A small image VQ-VAE, trained from scratch.
Training: soap at rate 0.0032, 6000 steps, batches of 256.
Rows from block 9 of the encoder, named by matrix and row number. Rows with one number belong to one neuron. Each number is 50 + 10 x the weight over the matrix's rms, rounded and kept within 0 to 99. All counts start at 0.
# fc1: MLP up (encoder.blocks.9.mlp.fc1.weight, 384x96), inputs 0-95
# fc2: MLP down (encoder.blocks.9.mlp.fc2.weight, 96x384, transposed), outputs 0-95
fc1.283:53 36 62 38 61 56 50 23 68 54 42 70 51 36 50 51 76 46 42 41 37 42 69 47 43 64 43 56 58 33 60 47 43 55 37 55 56 54 50 67 49 43 30 54 28 57 50 49 62 41 48 51 48 50 39 41 58 41 36 47 55 36 42 39 58 48 53 51 60 82 51 58 42 40 46 53 68 44 54 51 41 56 63 27 59 67 42 53 43 43 50 44 46 47 40 24
fc1.284:59 50 65 46 50 61 40 59 59 49 40 54 46 25 51 54 56 41 45 52 43 42 35 33 49 33 45 57 60 42 48 48 48 54 48 55 58 36 53 65 52 59 63 50 64 52 43 36 66 55 52 59 57 47 48 46 64 47 45 59 45 43 40 47 43 48 46 56 54 35 57 50 37 51 52 52 48 60 45 50 51 50 57 54 54 52 58 52 47 58 56 29 57 47 46 58
fc1.285:53 46 43 64 49 55 58 60 49 49 44 58 45 60 45 50 63 62 56 50 63 50 55 50 64 64 62 47 47 55 59 37 52 42 46 49 61 54 44 58 37 53 42 54 50 57 53 52 49 41 49 54 51 64 59 56 53 58 43 50 65 54 42 48 53 43 46 55 42 51 60 45 47 45 56 44 58 29 49 44 54 47 50 42 38 59 56 51 48 51 61 40 47 47 52 45
fc1.286:51 39 61 32 51 41 41 44 49 45 38 38 55 53 48 46 58 54 48 53 53 59 50 48 60 58 45 46 55 33 54 55 43 70 46 68 69 34 43 42 50 46 21 44 66 59 50 52 60 54 48 56 48 38 45 49 62 45 47 73 78 41 68 49 52 29 50 78 56 60 67 30 47 50 49 48 47 50 49 53 73 53 48 64 67 40 55 61 44 52 58 54 45 59 38 52
fc1.287:32 40 65 47 37 73 69 18 39 48 35 52 70 45 62 61 78 54 52 44 38 63 48 48 54 52 44 54 55 58 58 49 23 47 46 50 52 61 53 36 31 74 53 56 47 56 52 35 48 54 60 41 50 59 45 45 42 39 41 47 66 40 55 38 68 56 52 52 69 27 45 55 28 58 44 66 51 57 54 46 48 61 50 55 54 68 44 65 49 43 42 56 56 49 44 39
fc1.288:48 21 60 65 22 39 33 38 64 33 51 62 66 54 49 70 33 44 32 52 39 51 55 43 61 48 46 55 42 55 53 51 37 51 41 60 50 61 44 53 49 51 61 42 49 52 59 60 39 51 48 58 56 53 45 57 53 45 42 40 48 44 50 58 26 49 38 49 56 52 61 49 57 48 61 51 26 56 32 66 59 64 53 70 44 38 51 40 74 34 47 58 49 62 44 52
fc1.289:52 45 57 55 46 34 50 41 36 55 53 42 56 36 45 42 55 46 56 57 57 54 56 54 45 48 49 37 57 69 53 36 58 49 63 51 57 56 42 49 56 53 56 53 54 40 33 37 45 55 50 41 41 34 49 63 44 45 52 53 63 60 39 46 49 39 30 63 42 53 52 44 50 45 59 35 44 38 47 53 47 53 57 37 53 61 40 32 47 60 42 60 51 44 60 55
fc1.290:60 41 60 67 56 41 36 63 26 66 58 53 46 25 53 41 51 48 47 53 54 50 54 48 36 62 52 41 34 61 44 54 49 60 26 39 70 60 51 48 62 49 51 64 49 54 44 80 90 34 64 49 42 50 37 57 50 37 42 37 51 60 75 45 43 38 40 58 48 51 39 51 28 52 58 57 37 14 50 54 51 60 56 39 51 58 57 48 54 43 39 48 52 45 66 54
fc1.291:27 28 41 38 19 74 53 51 22 48 51 62 54 75 60 54 66 49 55 51 38 40 58 56 53 63 36 52 48 56 45 65 49 47 35 38 59 49 36 43 63 28 67 54 66 38 40 64 74 31 53 54 62 68 62 54 38 70 38 79 40 63 38 50 53 41 55 60 55 85 45 46 62 37 64 70 31 41 81 51 22 46 67 39 38 40 39 57 63 47 32 57 55 48 61 62
fc1.292:48 46 65 42 49 60 60 51 58 58 59 52 37 46 46 52 45 57 54 59 37 62 43 52 39 58 57 41 51 69 45 53 58 51 47 53 39 41 47 66 54 46 54 50 49 55 58 35 59 40 45 52 48 47 53 46 45 37 37 61 44 46 50 55 28 50 60 56 57 61 72 24 44 46 53 53 38 45 52 59 63 43 53 49 53 43 52 31 48 43 45 38 60 58 46 51
fc1.293:46 78 61 70 48 44 49 44 45 56 57 40 42 63 34 55 50 44 45 48 57 52 54 52 64 44 57 56 46 33 37 46 50 73 58 47 46 46 48 51 52 53 46 52 56 37 52 49 58 53 46 51 48 60 42 51 52 56 33 63 43 46 50 43 53 47 41 50 50 43 42 58 54 28 44 50 47 54 36 58 51 68 51 32 44 62 38 45 37 53 63 37 48 63 54 47
fc1.294:51 34 63 48 48 82 68 52 50 48 70 56 40 62 36 54 45 55 53 49 52 40 57 60 38 22 52 45 51 54 51 67 55 43 56 32 53 28 53 47 63 47 62 60 65 43 71 53 61 30 74 54 58 40 47 54 46 54 57 48 48 70 52 72 44 32 51 47 49 48 52 71 55 32 44 67 69 45 45 47 43 32 62 44 57 54 52 51 45 64 52 54 48 52 46 63
fc1.295:76 76 44 52 28 58 49 67 68 54 51 62 42 66 55 37 68 47 53 49 64 65 53 67 73 57 51 53 53 68 55 67 58 50 54 50 53 65 49 39 46 59 43 49 66 66 42 44 84 65 28 52 69 55 61 38 47 47 32 47 45 53 58 44 52 48 47 71 38 45 46 45 37 64 47 41 62 57 62 52 50 57 61 48 39 43 29 53 57 39 51 38 45 69 40 54
fc1.296:60 38 49 54 41 37 40 54 58 60 58 51 48 65 46 42 45 51 53 51 58 51 41 51 50 54 43 64 42 42 63 80 54 51 54 42 72 59 53 37 50 38 54 60 51 49 49 54 50 41 58 50 55 57 56 52 56 45 55 51 49 44 37 62 48 38 53 51 40 51 53 56 58 49 47 48 44 36 47 54 41 41 49 56 62 40 54 49 42 48 53 46 46 48 44 50
fc1.297:55 49 54 49 38 51 54 58 53 64 57 46 45 46 45 56 68 49 55 52 53 42 58 55 54 63 57 48 49 53 62 44 45 54 39 47 53 53 44 57 50 48 38 49 48 50 44 43 47 52 50 55 48 59 49 49 54 56 47 55 59 45 46 47 62 45 55 55 41 39 58 61 52 46 48 46 52 38 51 47 42 52 52 50 44 49 62 47 52 51 46 49 50 60 45 42
fc1.298:38 41 44 43 46 54 50 47 44 45 52 46 46 33 62 54 47 54 58 54 38 56 50 48 46 40 53 52 50 40 49 39 63 57 50 51 53 49 50 52 43 53 53 43 52 59 67 49 58 49 54 45 41 43 56 57 56 39 52 55 55 49 54 54 51 46 55 64 58 53 49 17 52 53 45 44 50 59 58 53 68 54 40 68 59 40 51 52 45 46 45 47 52 54 45 40
fc1.299:50 57 51 33 54 61 67 60 57 61 54 56 28 51 44 41 74 39 42 51 50 44 62 43 51 59 55 56 50 64 51 56 53 41 27 48 45 44 49 51 54 58 55 48 74 43 48 42 65 46 42 51 44 58 32 52 49 58 49 47 51 40 48 45 57 44 58 52 52 49 40 59 44 52 42 57 47 46 60 39 58 54 34 53 56 55 41 43 34 53 65 53 50 53 36 58
fc1.300:56 69 59 58 45 62 47 53 46 35 53 59 47 53 64 63 55 62 33 44 50 39 49 59 44 59 52 58 50 57 61 53 25 40 57 50 42 43 46 52 47 65 49 54 46 69 39 44 43 48 43 51 57 58 42 41 48 63 52 49 50 39 62 45 41 67 54 38 41 48 61 57 44 48 44 44 55 56 44 54 60 44 35 72 46 57 53 50 52 58 52 45 45 51 41 62
fc1.301:37 23 53 65 27 18 71 55 40 54 31 62 31 55 57 55 48 63 60 60 47 45 66 39 52 34 49 49 42 63 46 58 57 50 45 43 47 49 39 47 42 51 32 61 60 34 59 47 59 41 57 47 53 53 54 44 44 60 44 55 38 59 49 28 47 56 49 71 49 76 41 40 72 52 54 66 59 51 26 54 56 65 71 42 53 46 32 26 18 66 50 43 56 60 52 23
fc1.302:46 59 50 50 40 48 15 46 29 68 46 46 58 70 64 39 30 58 51 51 62 68 48 52 47 49 54 43 43 12 43 31 38 61 69 52 61 45 51 50 51 46 51 48 49 26 49 46 54 40 45 38 59 53 53 54 57 33 50 49 68 61 42 51 58 46 34 39 68 59 63 42 39 31 56 51 39 44 59 51 51 81 48 56 53 53 34 48 33 57 55 53 52 48 59 59
fc1.303:36 45 43 41 55 39 48 54 45 28 46 44 57 60 43 59 53 53 39 52 66 47 43 50 44 46 60 45 42 50 41 47 35 50 48 44 49 52 44 50 63 41 59 68 51 61 53 62 74 54 63 37 52 47 38 50 63 49 69 33 41 65 73 50 52 43 54 63 45 59 43 80 43 34 48 47 35 33 67 73 59 54 42 51 33 60 51 54 44 50 58 58 57 31 50 50
fc1.304:56 51 47 40 46 52 52 53 48 48 35 55 62 42 46 45 51 41 49 46 63 58 57 50 56 50 44 62 42 45 50 57 44 58 48 51 44 54 56 41 54 43 58 54 57 54 65 38 49 47 49 43 52 46 38 47 40 55 56 41 48 55 51 51 53 57 57 46 61 37 40 55 55 55 58 44 48 32 57 55 40 57 56 40 63 45 49 46 45 48 59 49 60 48 56 46
fc1.305:51 37 49 48 49 46 48 51 61 36 47 68 45 53 62 59 52 57 53 53 54 62 53 53 47 56 48 47 62 85 57 45 58 42 44 53 28 46 50 51 43 44 38 49 48 53 58 42 57 59 49 65 54 37 47 49 44 50 56 51 58 48 59 42 46 49 63 63 47 74 54 40 38 69 56 46 89 42 67 50 56 38 45 63 74 44 62 72 52 42 54 66 54 45 38 37
fc1.306:50 47 47 63 30 50 47 35 54 49 49 48 56 30 49 60 55 59 47 67 24 41 42 56 39 44 40 63 34 31 62 32 58 50 35 75 42 38 48 46 59 40 51 34 39 59 56 50 69 55 64 53 60 46 50 10 54 58 55 64 63 47 63 45 42 99 57 63 53 58 38 20 54 54 54 40 51 50 58 53 60 44 50 57 65 64 48 55 47 42 63 20 46 81 51 55
fc1.307:59 54 53 57 49 44 48 39 23 38 50 74 59 42 74 39 40 37 49 44 66 32 47 44 43 46 34 57 39 58 35 53 20 44 55 53 56 42 68 51 43 37 50 61 50 51 40 39 59 56 60 42 54 41 26 44 38 70 37 62 41 51 44 51 55 52 56 54 35 46 40 70 51 83 58 42 75 28 30 55 58 69 49 73 64 31 48 39 60 24 30 36 74 31 72 67
fc1.308:44 57 54 51 47 42 65 51 49 52 39 45 43 37 66 49 50 44 44 60 50 40 54 57 37 44 48 52 59 48 43 47 49 65 45 54 49 60 38 74 43 54 49 40 56 43 56 29 57 56 40 58 47 62 57 49 54 30 35 45 51 52 43 34 55 46 43 62 44 48 51 34 52 59 30 46 56 41 28 51 58 53 33 42 46 51 44 80 60 48 67 54 51 53 29 49
fc1.309:54 19 42 27 64 41 74 42 46 55 62 53 51 54 72 64 61 34 36 44 39 45 60 46 65 56 62 64 51 46 42 48 44 56 28 68 56 55 51 48 34 60 28 53 82 52 47 40 58 62 38 67 34 51 48 70 65 43 61 43 59 59 67 56 59 54 52 52 49 75 40 75 74 52 51 35 40 44 51 61 71 82 38 50 53 56 45 15 68 55 83 29 53 57 39 28
fc1.310:50 64 49 56 40 60 37 37 39 47 52 71 51 53 58 29 40 48 69 60 48 58 37 45 36 43 57 42 53 39 40 45 44 53 64 54 55 56 44 53 45 49 48 49 54 53 51 45 57 46 56 40 52 36 54 60 63 48 50 47 51 53 41 71 58 33 47 49 44 47 63 40 45 59 37 54 54 41 56 55 64 65 53 58 47 49 36 42 39 50 38 64 54 55 56 39
fc1.311:42 52 68 44 55 50 69 40 38 52 36 53 45 35 56 63 42 71 45 47 40 61 53 66 38 42 51 43 52 43 70 41 64 61 57 53 47 40 52 64 63 44 45 44 52 41 41 32 51 49 49 49 53 40 53 51 50 45 61 28 48 50 52 47 55 36 56 52 56 51 64 57 44 35 50 43 47 72 44 42 58 57 60 51 49 43 51 47 56 58 58 54 33 41 51 58
fc1.312:42 51 42 59 30 56 80 25 38 55 49 64 40 58 51 51 54 47 47 57 41 46 45 60 62 51 51 47 46 49 54 61 43 50 75 54 59 53 42 64 35 45 44 63 42 33 54 65 61 51 56 42 41 53 52 47 44 37 51 63 62 45 39 74 43 59 50 54 54 41 40 61 32 30 42 76 45 54 52 55 67 75 58 59 41 71 41 37 59 43 52 39 45 67 54 54
fc1.313:63 55 44 27 41 27 70 61 61 47 68 54 47 65 56 57 59 44 53 51 61 41 48 53 49 51 34 55 46 52 56 51 66 49 40 48 72 58 49 58 53 62 42 47 49 57 49 41 57 51 48 61 52 62 58 56 45 50 51 39 36 40 56 52 39 54 47 54 55 51 44 48 49 51 59 42 52 40 47 53 47 39 53 59 40 34 56 51 59 53 57 50 43 57 53 44
fc1.314:46 21 50 62 45 51 36 47 26 39 47 45 51 41 52 37 79 38 55 54 23 68 47 49 57 48 52 57 51 51 48 56 78 42 31 56 36 65 48 24 46 70 57 46 44 59 57 60 45 66 39 51 56 51 38 60 57 48 12 52 77 72 49 40 48 40 44 51 68 41 21 41 41 34 37 52 42 40 75 52 44 59 51 39 60 52 44 57 32 43 58 35 77 52 52 21
fc1.315:28 50 36 35 42 83 29 46 43 48 55 58 38 48 64 51 56 45 40 48 44 46 43 46 48 43 56 28 42 63 58 43 61 52 51 38 44 46 44 33 45 39 62 47 54 24 61 55 82 45 45 54 58 71 60 46 46 65 64 53 65 44 39 70 37 53 41 51 47 51 27 49 54 39 42 61 66 48 70 54 48 33 58 61 51 28 30 52 34 50 48 43 40 54 55 56
fc1.316:48 44 50 39 45 28 55 41 46 54 68 53 53 71 42 67 41 49 46 55 39 51 45 54 33 40 43 52 43 34 41 50 65 55 71 42 64 47 51 37 37 63 55 45 58 39 53 47 62 59 54 26 53 46 50 68 56 55 57 43 28 50 55 31 51 54 56 47 46 40 27 59 70 71 42 60 47 43 26 46 56 43 25 39 54 52 48 71 41 60 48 53 48 49 54 47
fc1.317:45 65 42 76 39 52 28 37 47 86 38 52 35 36 68 56 43 47 58 44 48 42 29 22 56 41 54 47 54 42 37 50 39 43 59 58 46 62 45 53 50 33 50 47 54 32 60 56 60 50 43 50 42 32 57 45 51 51 28 48 76 51 35 51 60 43 40 40 51 47 47 26 28 31 46 47 70 40 47 59 34 48 61 58 72 58 49 67 20 63 66 49 45 63 50 51
fc1.318:48 52 63 41 47 45 56 65 50 59 61 46 43 47 50 47 47 50 56 55 47 42 40 54 48 54 53 41 59 44 51 52 66 66 55 48 59 50 51 50 39 42 43 44 48 51 48 46 58 49 47 56 44 50 59 55 56 47 58 60 53 52 50 43 49 45 41 56 46 60 51 44 47 47 48 40 53 49 44 55 42 49 49 55 53 50 53 46 45 40 43 51 50 55 56 48
fc2.283:61 66 61 51 61 33 65 37 47 46 64 48 55 49 50 42 58 44 53 38 49 39 33 36 52 48 56 55 36 52 51 34 53 48 51 54 53 67 48 41 46 39 41 57 43 61 50 66 55 44 59 51 46 48 55 41 50 35 52 52 51 47 48 53 49 57 59 32 41 44 48 37 39 53 40 42 57 55 44 53 47 43 53 54 39 61 49 47 65 64 63 45 49 56 67 52
fc2.284:44 67 35 57 37 54 58 42 58 59 44 50 59 52 43 59 58 53 52 45 50 46 54 56 45 42 42 47 55 33 58 66 45 54 41 47 61 60 55 51 59 51 49 44 51 47 60 51 42 59 42 40 46 49 38 66 54 47 51 61 72 49 54 54 55 72 56 43 54 63 55 61 38 52 53 44 49 44 43 56 50 37 41 51 45 40 50 47 45 50 64 50 66 44 49 44
fc2.285:42 46 69 46 44 48 44 62 39 58 54 58 46 60 41 54 52 49 62 50 62 54 41 57 51 42 60 44 78 41 46 40 57 58 43 42 44 49 42 34 39 53 48 51 47 37 62 58 64 40 58 58 42 49 54 53 67 67 56 43 50 51 45 65 38 41 45 41 41 51 49 42 60 46 52 58 65 66 51 54 59 55 55 46 59 52 39 59 53 60 62 54 35 45 50 69
fc2.286:38 71 40 53 43 64 37 53 49 55 51 35 58 56 43 62 35 39 81 41 39 59 44 43 37 66 59 54 56 61 51 72 54 62 53 35 40 51 44 43 38 50 74 48 50 52 66 53 50 46 56 53 55 39 35 60 52 43 61 44 43 72 47 55 32 66 58 50 23 53 50 11 40 42 66 43 44 61 56 60 54 47 44 59 60 47 39 66 43 42 55 38 47 51 61 42
fc2.287:58 50 50 32 57 45 58 51 56 53 37 73 56 51 51 39 52 96 43 42 43 52 51 54 62 54 53 49 38 63 55 49 75 42 43 52 36 34 46 48 38 74 50 08 56 41 46 22 55 44 41 74 57 53 62 53 49 45 55 57 41 44 58 59 37 54 62 44 43 42 59 47 42 24 42 63 47 46 51 43 39 67 52 58 44 50 55 56 40 65 32 51 46 69 54 52
fc2.288:43 63 59 38 51 61 46 53 60 49 41 69 39 54 41 46 32 43 52 58 54 62 67 50 33 47 49 36 17 39 65 47 59 51 41 52 58 62 51 43 54 49 54 64 51 46 45 50 48 33 47 31 62 38 54 47 44 43 41 46 58 53 66 54 42 45 36 48 46 50 45 55 42 66 53 47 35 56 49 46 43 50 55 58 55 51 35 38 44 50 29 36 62 45 38 56
fc2.289:50 63 44 47 78 48 48 55 51 61 44 40 42 49 44 53 56 52 26 28 57 60 51 44 52 60 28 31 31 50 54 37 40 50 41 52 56 54 55 59 46 68 49 46 56 51 54 39 38 33 46 45 40 51 52 28 39 45 36 52 43 66 46 36 55 43 52 64 46 45 71 50 60 45 52 55 37 47 68 56 46 47 54 46 50 46 45 50 52 57 44 41 52 51 56 54
fc2.290:64 73 32 45 49 59 69 32 47 40 71 51 57 35 50 61 58 32 49 46 59 40 55 62 38 24 37 29 54 59 41 53 46 49 48 52 49 76 54 64 57 50 57 45 45 59 75 44 49 47 35 56 44 49 40 39 60 32 90 67 20 52 50 26 68 49 54 38 63 35 59 48 58 39 65 52 40 63 43 46 48 59 45 58 38 46 30 48 40 82 73 56 51 41 65 44
fc2.291:33 37 46 67 38 57 57 50 56 58 63 43 47 52 56 64 56 59 67 48 37 67 46 56 52 50 44 50 40 48 49 43 40 36 56 40 56 58 41 36 55 63 65 62 64 53 39 40 56 50 39 61 67 48 57 38 52 42 55 63 41 43 49 31 44 60 53 43 47 54 48 61 62 51 63 51 47 67 53 47 33 47 61 51 41 49 43 42 45 47 67 41 45 50 62 56
fc2.292:45 33 45 37 57 33 47 28 46 44 33 39 33 60 38 46 55 45 36 44 46 29 47 69 51 47 53 49 71 26 40 45 50 45 45 43 62 50 61 55 50 54 52 39 43 34 34 49 40 46 59 40 52 40 55 33 61 40 64 61 65 39 51 51 53 69 57 39 56 37 54 38 38 49 51 48 42 37 38 47 40 37 60 51 48 49 35 29 59 51 45 46 66 56 44 44
fc2.293:38 44 60 42 59 46 41 51 49 58 53 50 32 67 32 54 56 44 65 49 59 53 43 49 38 32 69 47 51 53 38 38 40 52 37 59 45 48 47 47 53 61 49 60 58 45 51 60 35 41 52 59 49 43 44 49 61 56 53 38 63 58 42 48 57 49 56 56 43 62 49 56 55 67 40 43 31 50 51 43 44 48 50 58 58 49 52 48 64 33 42 37 39 61 58 47
fc2.294:42 57 41 59 45 51 56 42 38 42 64 32 50 38 67 50 49 39 33 55 55 55 42 49 56 53 47 42 57 54 70 56 61 38 37 38 50 37 16 44 52 36 56 57 56 43 53 55 55 54 50 51 57 61 40 60 53 50 58 45 50 45 54 46 49 62 60 46 55 62 48 52 55 48 45 50 65 49 49 62 45 45 44 41 62 41 36 41 47 52 40 56 30 53 52 57
fc2.295:31 57 42 50 45 44 39 57 41 46 57 50 45 43 43 67 52 32 46 57 51 44 39 40 58 61 45 54 46 56 33 52 29 43 52 63 55 44 67 49 50 45 48 57 59 46 39 47 42 38 69 52 42 45 55 53 63 65 40 46 41 41 56 49 64 45 53 51 55 49 49 56 61 79 45 58 58 47 56 40 50 54 67 51 63 37 58 39 59 55 41 49 55 49 31 44
fc2.296:60 58 55 56 60 54 65 49 70 34 48 35 52 44 57 45 44 64 55 45 52 47 51 41 57 45 56 64 66 58 49 40 45 52 47 54 21 62 55 47 56 58 49 52 49 51 59 53 56 50 62 57 53 52 64 44 45 49 39 40 47 69 35 53 49 41 35 69 56 39 48 60 64 48 58 61 44 48 50 55 41 46 48 33 51 54 63 59 57 55 40 49 62 51 44 58
fc2.297:47 40 52 45 47 45 46 46 30 49 49 55 45 38 51 43 39 59 53 43 57 45 52 48 64 47 49 54 52 56 43 54 55 62 59 46 44 39 58 44 45 44 47 34 45 45 61 44 66 41 48 53 48 43 56 44 51 56 54 46 44 58 45 49 40 54 57 50 42 45 44 54 55 50 54 61 52 54 53 66 55 53 52 53 45 47 36 48 47 51 61 45 52 46 45 52
fc2.298:52 70 49 63 55 27 41 64 51 48 50 42 52 57 36 53 69 51 37 46 51 26 66 54 57 52 61 37 52 59 53 48 33 45 40 51 53 55 48 40 48 47 57 50 50 47 38 48 53 47 42 58 57 46 42 57 40 49 55 51 43 56 47 59 48 59 72 28 61 55 42 27 51 38 49 47 50 47 41 44 57 49 56 54 45 53 49 55 58 57 48 41 42 50 53 31
fc2.299:47 52 50 56 52 66 50 63 56 59 30 63 29 51 55 44 35 52 46 60 52 51 35 47 39 44 49 52 43 38 48 55 51 58 57 54 58 73 43 63 48 43 40 34 56 42 54 47 42 34 58 38 53 55 58 53 53 57 36 62 31 45 39 59 49 38 37 45 49 44 43 55 47 33 47 38 71 42 41 60 55 37 56 51 46 51 53 43 58 70 50 51 54 51 50 46
fc2.300:49 41 52 40 57 51 51 33 42 52 37 55 39 61 51 49 22 67 57 50 48 59 43 52 50 42 49 51 45 58 35 59 63 46 68 59 38 54 40 47 51 56 46 52 35 24 48 53 58 51 46 51 59 64 52 60 60 51 55 47 45 43 46 47 39 44 38 60 52 33 50 64 53 36 60 57 46 83 37 43 53 35 54 78 43 47 38 44 42 55 44 20 43 54 53 58
fc2.301:48 49 44 55 54 63 58 47 50 60 49 47 50 53 46 47 40 28 63 52 54 44 48 47 64 59 50 38 58 51 46 49 53 46 36 60 66 45 50 41 34 33 36 46 53 40 46 44 43 54 33 46 54 64 57 35 50 46 36 52 47 62 40 57 43 56 47 72 43 44 59 45 58 54 52 47 51 47 62 44 43 44 52 40 34 52 41 57 53 66 55 42 54 49 65 52
fc2.302:44 39 60 41 55 54 48 51 53 49 55 43 54 58 47 52 45 49 40 50 36 41 43 52 56 55 56 60 46 64 49 64 49 35 56 49 32 42 53 68 44 63 51 34 43 43 46 42 58 54 44 53 33 43 59 54 47 47 44 54 55 45 49 54 41 48 40 54 47 33 59 46 47 36 40 53 56 37 53 43 41 60 53 58 54 57 47 46 69 54 47 63 55 67 57 54
fc2.303:47 59 38 53 38 29 44 46 44 29 53 22 44 51 37 45 54 55 36 49 39 51 53 58 68 50 49 46 50 36 43 42 44 44 50 34 49 72 42 37 52 70 70 50 46 53 34 57 55 63 50 46 43 68 51 45 44 27 55 60 74 51 59 45 53 68 58 51 55 41 56 43 49 50 46 58 56 48 34 60 56 42 63 31 48 41 59 43 68 40 55 72 57 73 60 39
fc2.304:64 62 42 51 60 38 52 51 54 52 43 58 59 32 45 47 60 53 55 37 42 50 59 65 50 52 40 63 47 55 46 38 52 40 63 41 56 47 65 47 43 37 46 35 53 51 43 58 54 56 57 56 47 33 61 45 40 48 46 59 53 54 53 41 44 38 60 62 60 56 49 53 57 48 53 58 47 56 46 56 49 54 52 34 50 62 50 61 48 47 56 49 65 42 48 49
fc2.305:45 50 48 48 59 34 52 57 49 56 47 65 33 49 44 50 38 60 68 38 50 51 48 47 56 46 43 52 39 50 40 53 38 46 32 32 63 46 41 48 63 55 58 54 41 53 42 51 30 46 46 66 48 34 45 46 69 45 61 61 43 56 50 41 51 47 55 32 52 38 61 43 50 64 65 39 36 41 31 56 61 36 52 72 47 50 37 38 37 48 50 57 31 54 55 63
fc2.306:53 58 43 53 36 54 45 58 54 73 54 51 54 60 49 44 37 51 48 50 42 49 51 48 49 63 53 55 59 54 64 71 40 62 49 41 46 41 50 48 68 69 20 38 46 34 51 35 43 51 38 27 48 55 68 42 77 62 27 53 34 41 42 51 44 58 29 61 47 56 32 36 47 55 64 60 64 61 32 42 67 48 52 24 42 45 47 47 41 30 37 46 49 42 45 48
fc2.307:40 47 36 59 49 29 13 44 55 55 35 50 48 62 64 54 83 99 38 63 44 45 39 40 59 45 50 31 52 65 56 53 35 45 37 54 77 55 62 46 40 43 48 69 45 55 25 78 59 40 55 48 41 51 65 43 61 46 50 54 63 50 47 65 51 46 47 36 33 63 47 63 34 57 37 62 52 32 62 53 71 35 45 51 52 48 48 61 51 42 52 26 52 56 57 48
fc2.308:53 43 39 40 50 41 56 61 39 32 49 42 62 25 32 36 50 62 44 51 63 45 49 40 66 50 71 51 48 49 55 48 36 60 46 29 40 60 49 54 44 63 53 39 52 43 36 34 58 57 37 72 43 57 49 41 52 42 48 61 58 48 52 61 57 35 64 33 66 50 53 36 52 34 43 57 44 36 54 63 41 49 82 62 40 70 66 53 39 55 47 52 58 46 42 46
fc2.309:49 53 48 49 52 55 41 49 56 60 39 72 47 59 55 46 54 53 72 58 51 76 43 45 29 55 42 56 43 53 42 37 60 44 74 33 48 45 57 53 50 70 47 71 42 55 34 26 47 56 70 58 43 40 30 48 42 56 39 51 40 36 26 63 55 48 74 54 51 94 47 40 61 54 37 46 60 64 52 63 63 64 42 35 58 49 49 48 71 35 71 50 49 55 33 63
fc2.310:61 43 68 49 59 41 36 45 45 58 33 63 59 46 46 37 75 71 43 41 58 26 70 36 71 44 62 58 47 59 52 57 58 54 57 54 35 59 67 58 50 62 35 51 36 38 48 72 59 53 45 50 52 63 43 31 31 63 53 34 46 57 44 53 55 31 47 55 40 33 59 53 27 54 29 49 43 42 54 47 53 36 47 45 51 48 54 45 50 50 40 47 62 51 47 48
fc2.311:45 52 44 41 62 39 44 43 52 53 44 72 52 55 60 39 65 42 51 55 59 34 57 41 37 46 50 58 56 50 53 44 37 45 48 52 55 46 55 52 27 44 60 50 58 53 50 39 40 39 51 54 46 40 47 43 59 53 40 50 54 55 52 39 59 61 51 47 38 38 56 48 44 57 51 62 24 49 60 38 49 48 57 51 65 47 44 65 53 41 42 46 52 48 54 46
fc2.312:48 50 32 55 51 48 46 53 59 63 51 52 46 57 53 38 42 72 50 35 35 66 42 43 55 63 75 54 33 47 35 51 59 60 75 34 53 37 61 48 53 45 42 61 48 54 64 53 48 51 59 47 52 37 58 44 48 52 81 48 53 52 49 63 59 30 47 37 42 55 50 50 57 35 57 63 46 32 54 56 43 36 42 46 50 35 41 24 35 79 55 46 51 54 56 48
fc2.313:51 46 50 57 48 47 60 46 36 61 33 60 49 57 52 48 51 69 49 56 42 44 51 52 73 39 48 47 45 34 48 43 71 49 49 38 47 43 45 52 58 57 32 50 44 45 48 48 55 60 41 63 58 37 68 42 59 58 53 58 50 56 52 51 52 37 50 42 52 55 44 47 51 45 61 41 52 46 50 54 50 56 60 61 51 51 51 44 29 65 54 52 58 50 58 52
fc2.314:50 47 64 67 67 65 32 36 45 45 71 33 44 58 42 63 45 35 35 48 66 68 42 75 71 33 43 32 51 74 37 53 63 52 20 75 24 81 47 54 56 34 44 22 49 40 78 23 37 33 27 67 71 46 39 57 61 48 48 43 49 51 68 55 39 49 27 46 52 56 49 60 35 56 46 49 18 41 62 28 47 42 52 35 72 59 26 54 47 36 49 58 30 52 69 26
fc2.315:35 35 46 61 52 54 47 47 50 40 45 71 45 45 65 41 63 54 58 66 44 59 36 51 44 41 54 52 35 35 38 75 59 59 61 66 48 62 55 61 41 46 66 58 62 55 51 34 56 46 53 46 36 50 46 40 54 55 62 61 42 29 55 34 56 28 66 56 34 40 47 53 36 29 61 36 47 55 44 48 46 49 48 47 51 53 27 33 64 56 57 48 45 47 66 36
fc2.316:49 67 65 44 66 62 36 57 52 58 42 46 51 62 61 42 38 45 66 51 40 29 67 79 59 48 57 40 50 49 35 39 48 50 65 55 40 57 61 39 68 49 58 43 43 57 63 54 38 34 49 48 61 52 57 38 56 69 49 33 33 49 48 43 51 46 39 58 48 38 36 65 65 47 67 55 44 61 71 39 52 61 63 48 51 63 40 66 42 38 36 52 41 55 47 67
fc2.317:45 59 50 26 51 18 56 47 37 49 54 40 40 56 49 38 49 60 47 42 40 48 45 36 62 57 56 53 60 66 43 55 75 64 37 49 61 47 55 55 69 56 55 43 43 62 49 34 59 52 42 48 32 44 58 45 59 54 62 69 48 45 43 51 56 40 44 57 57 16 47 30 37 32 54 60 28 42 51 26 43 54 63 40 56 60 44 62 39 78 63 31 42 53 41 49
fc2.318:53 52 48 59 55 47 43 38 43 45 54 25 56 46 42 54 49 58 66 58 41 50 51 43 51 59 63 49 55 59 45 57 57 51 50 41 48 50 55 47 43 49 51 43 47 46 55 36 53 51 43 63 46 49 35 40 57 41 45 53 48 53 51 73 43 45 51 52 46 34 48 55 43 35 56 42 34 37 53 58 45 36 59 50 40 46 52 28 56 50 43 50 49 44 51 49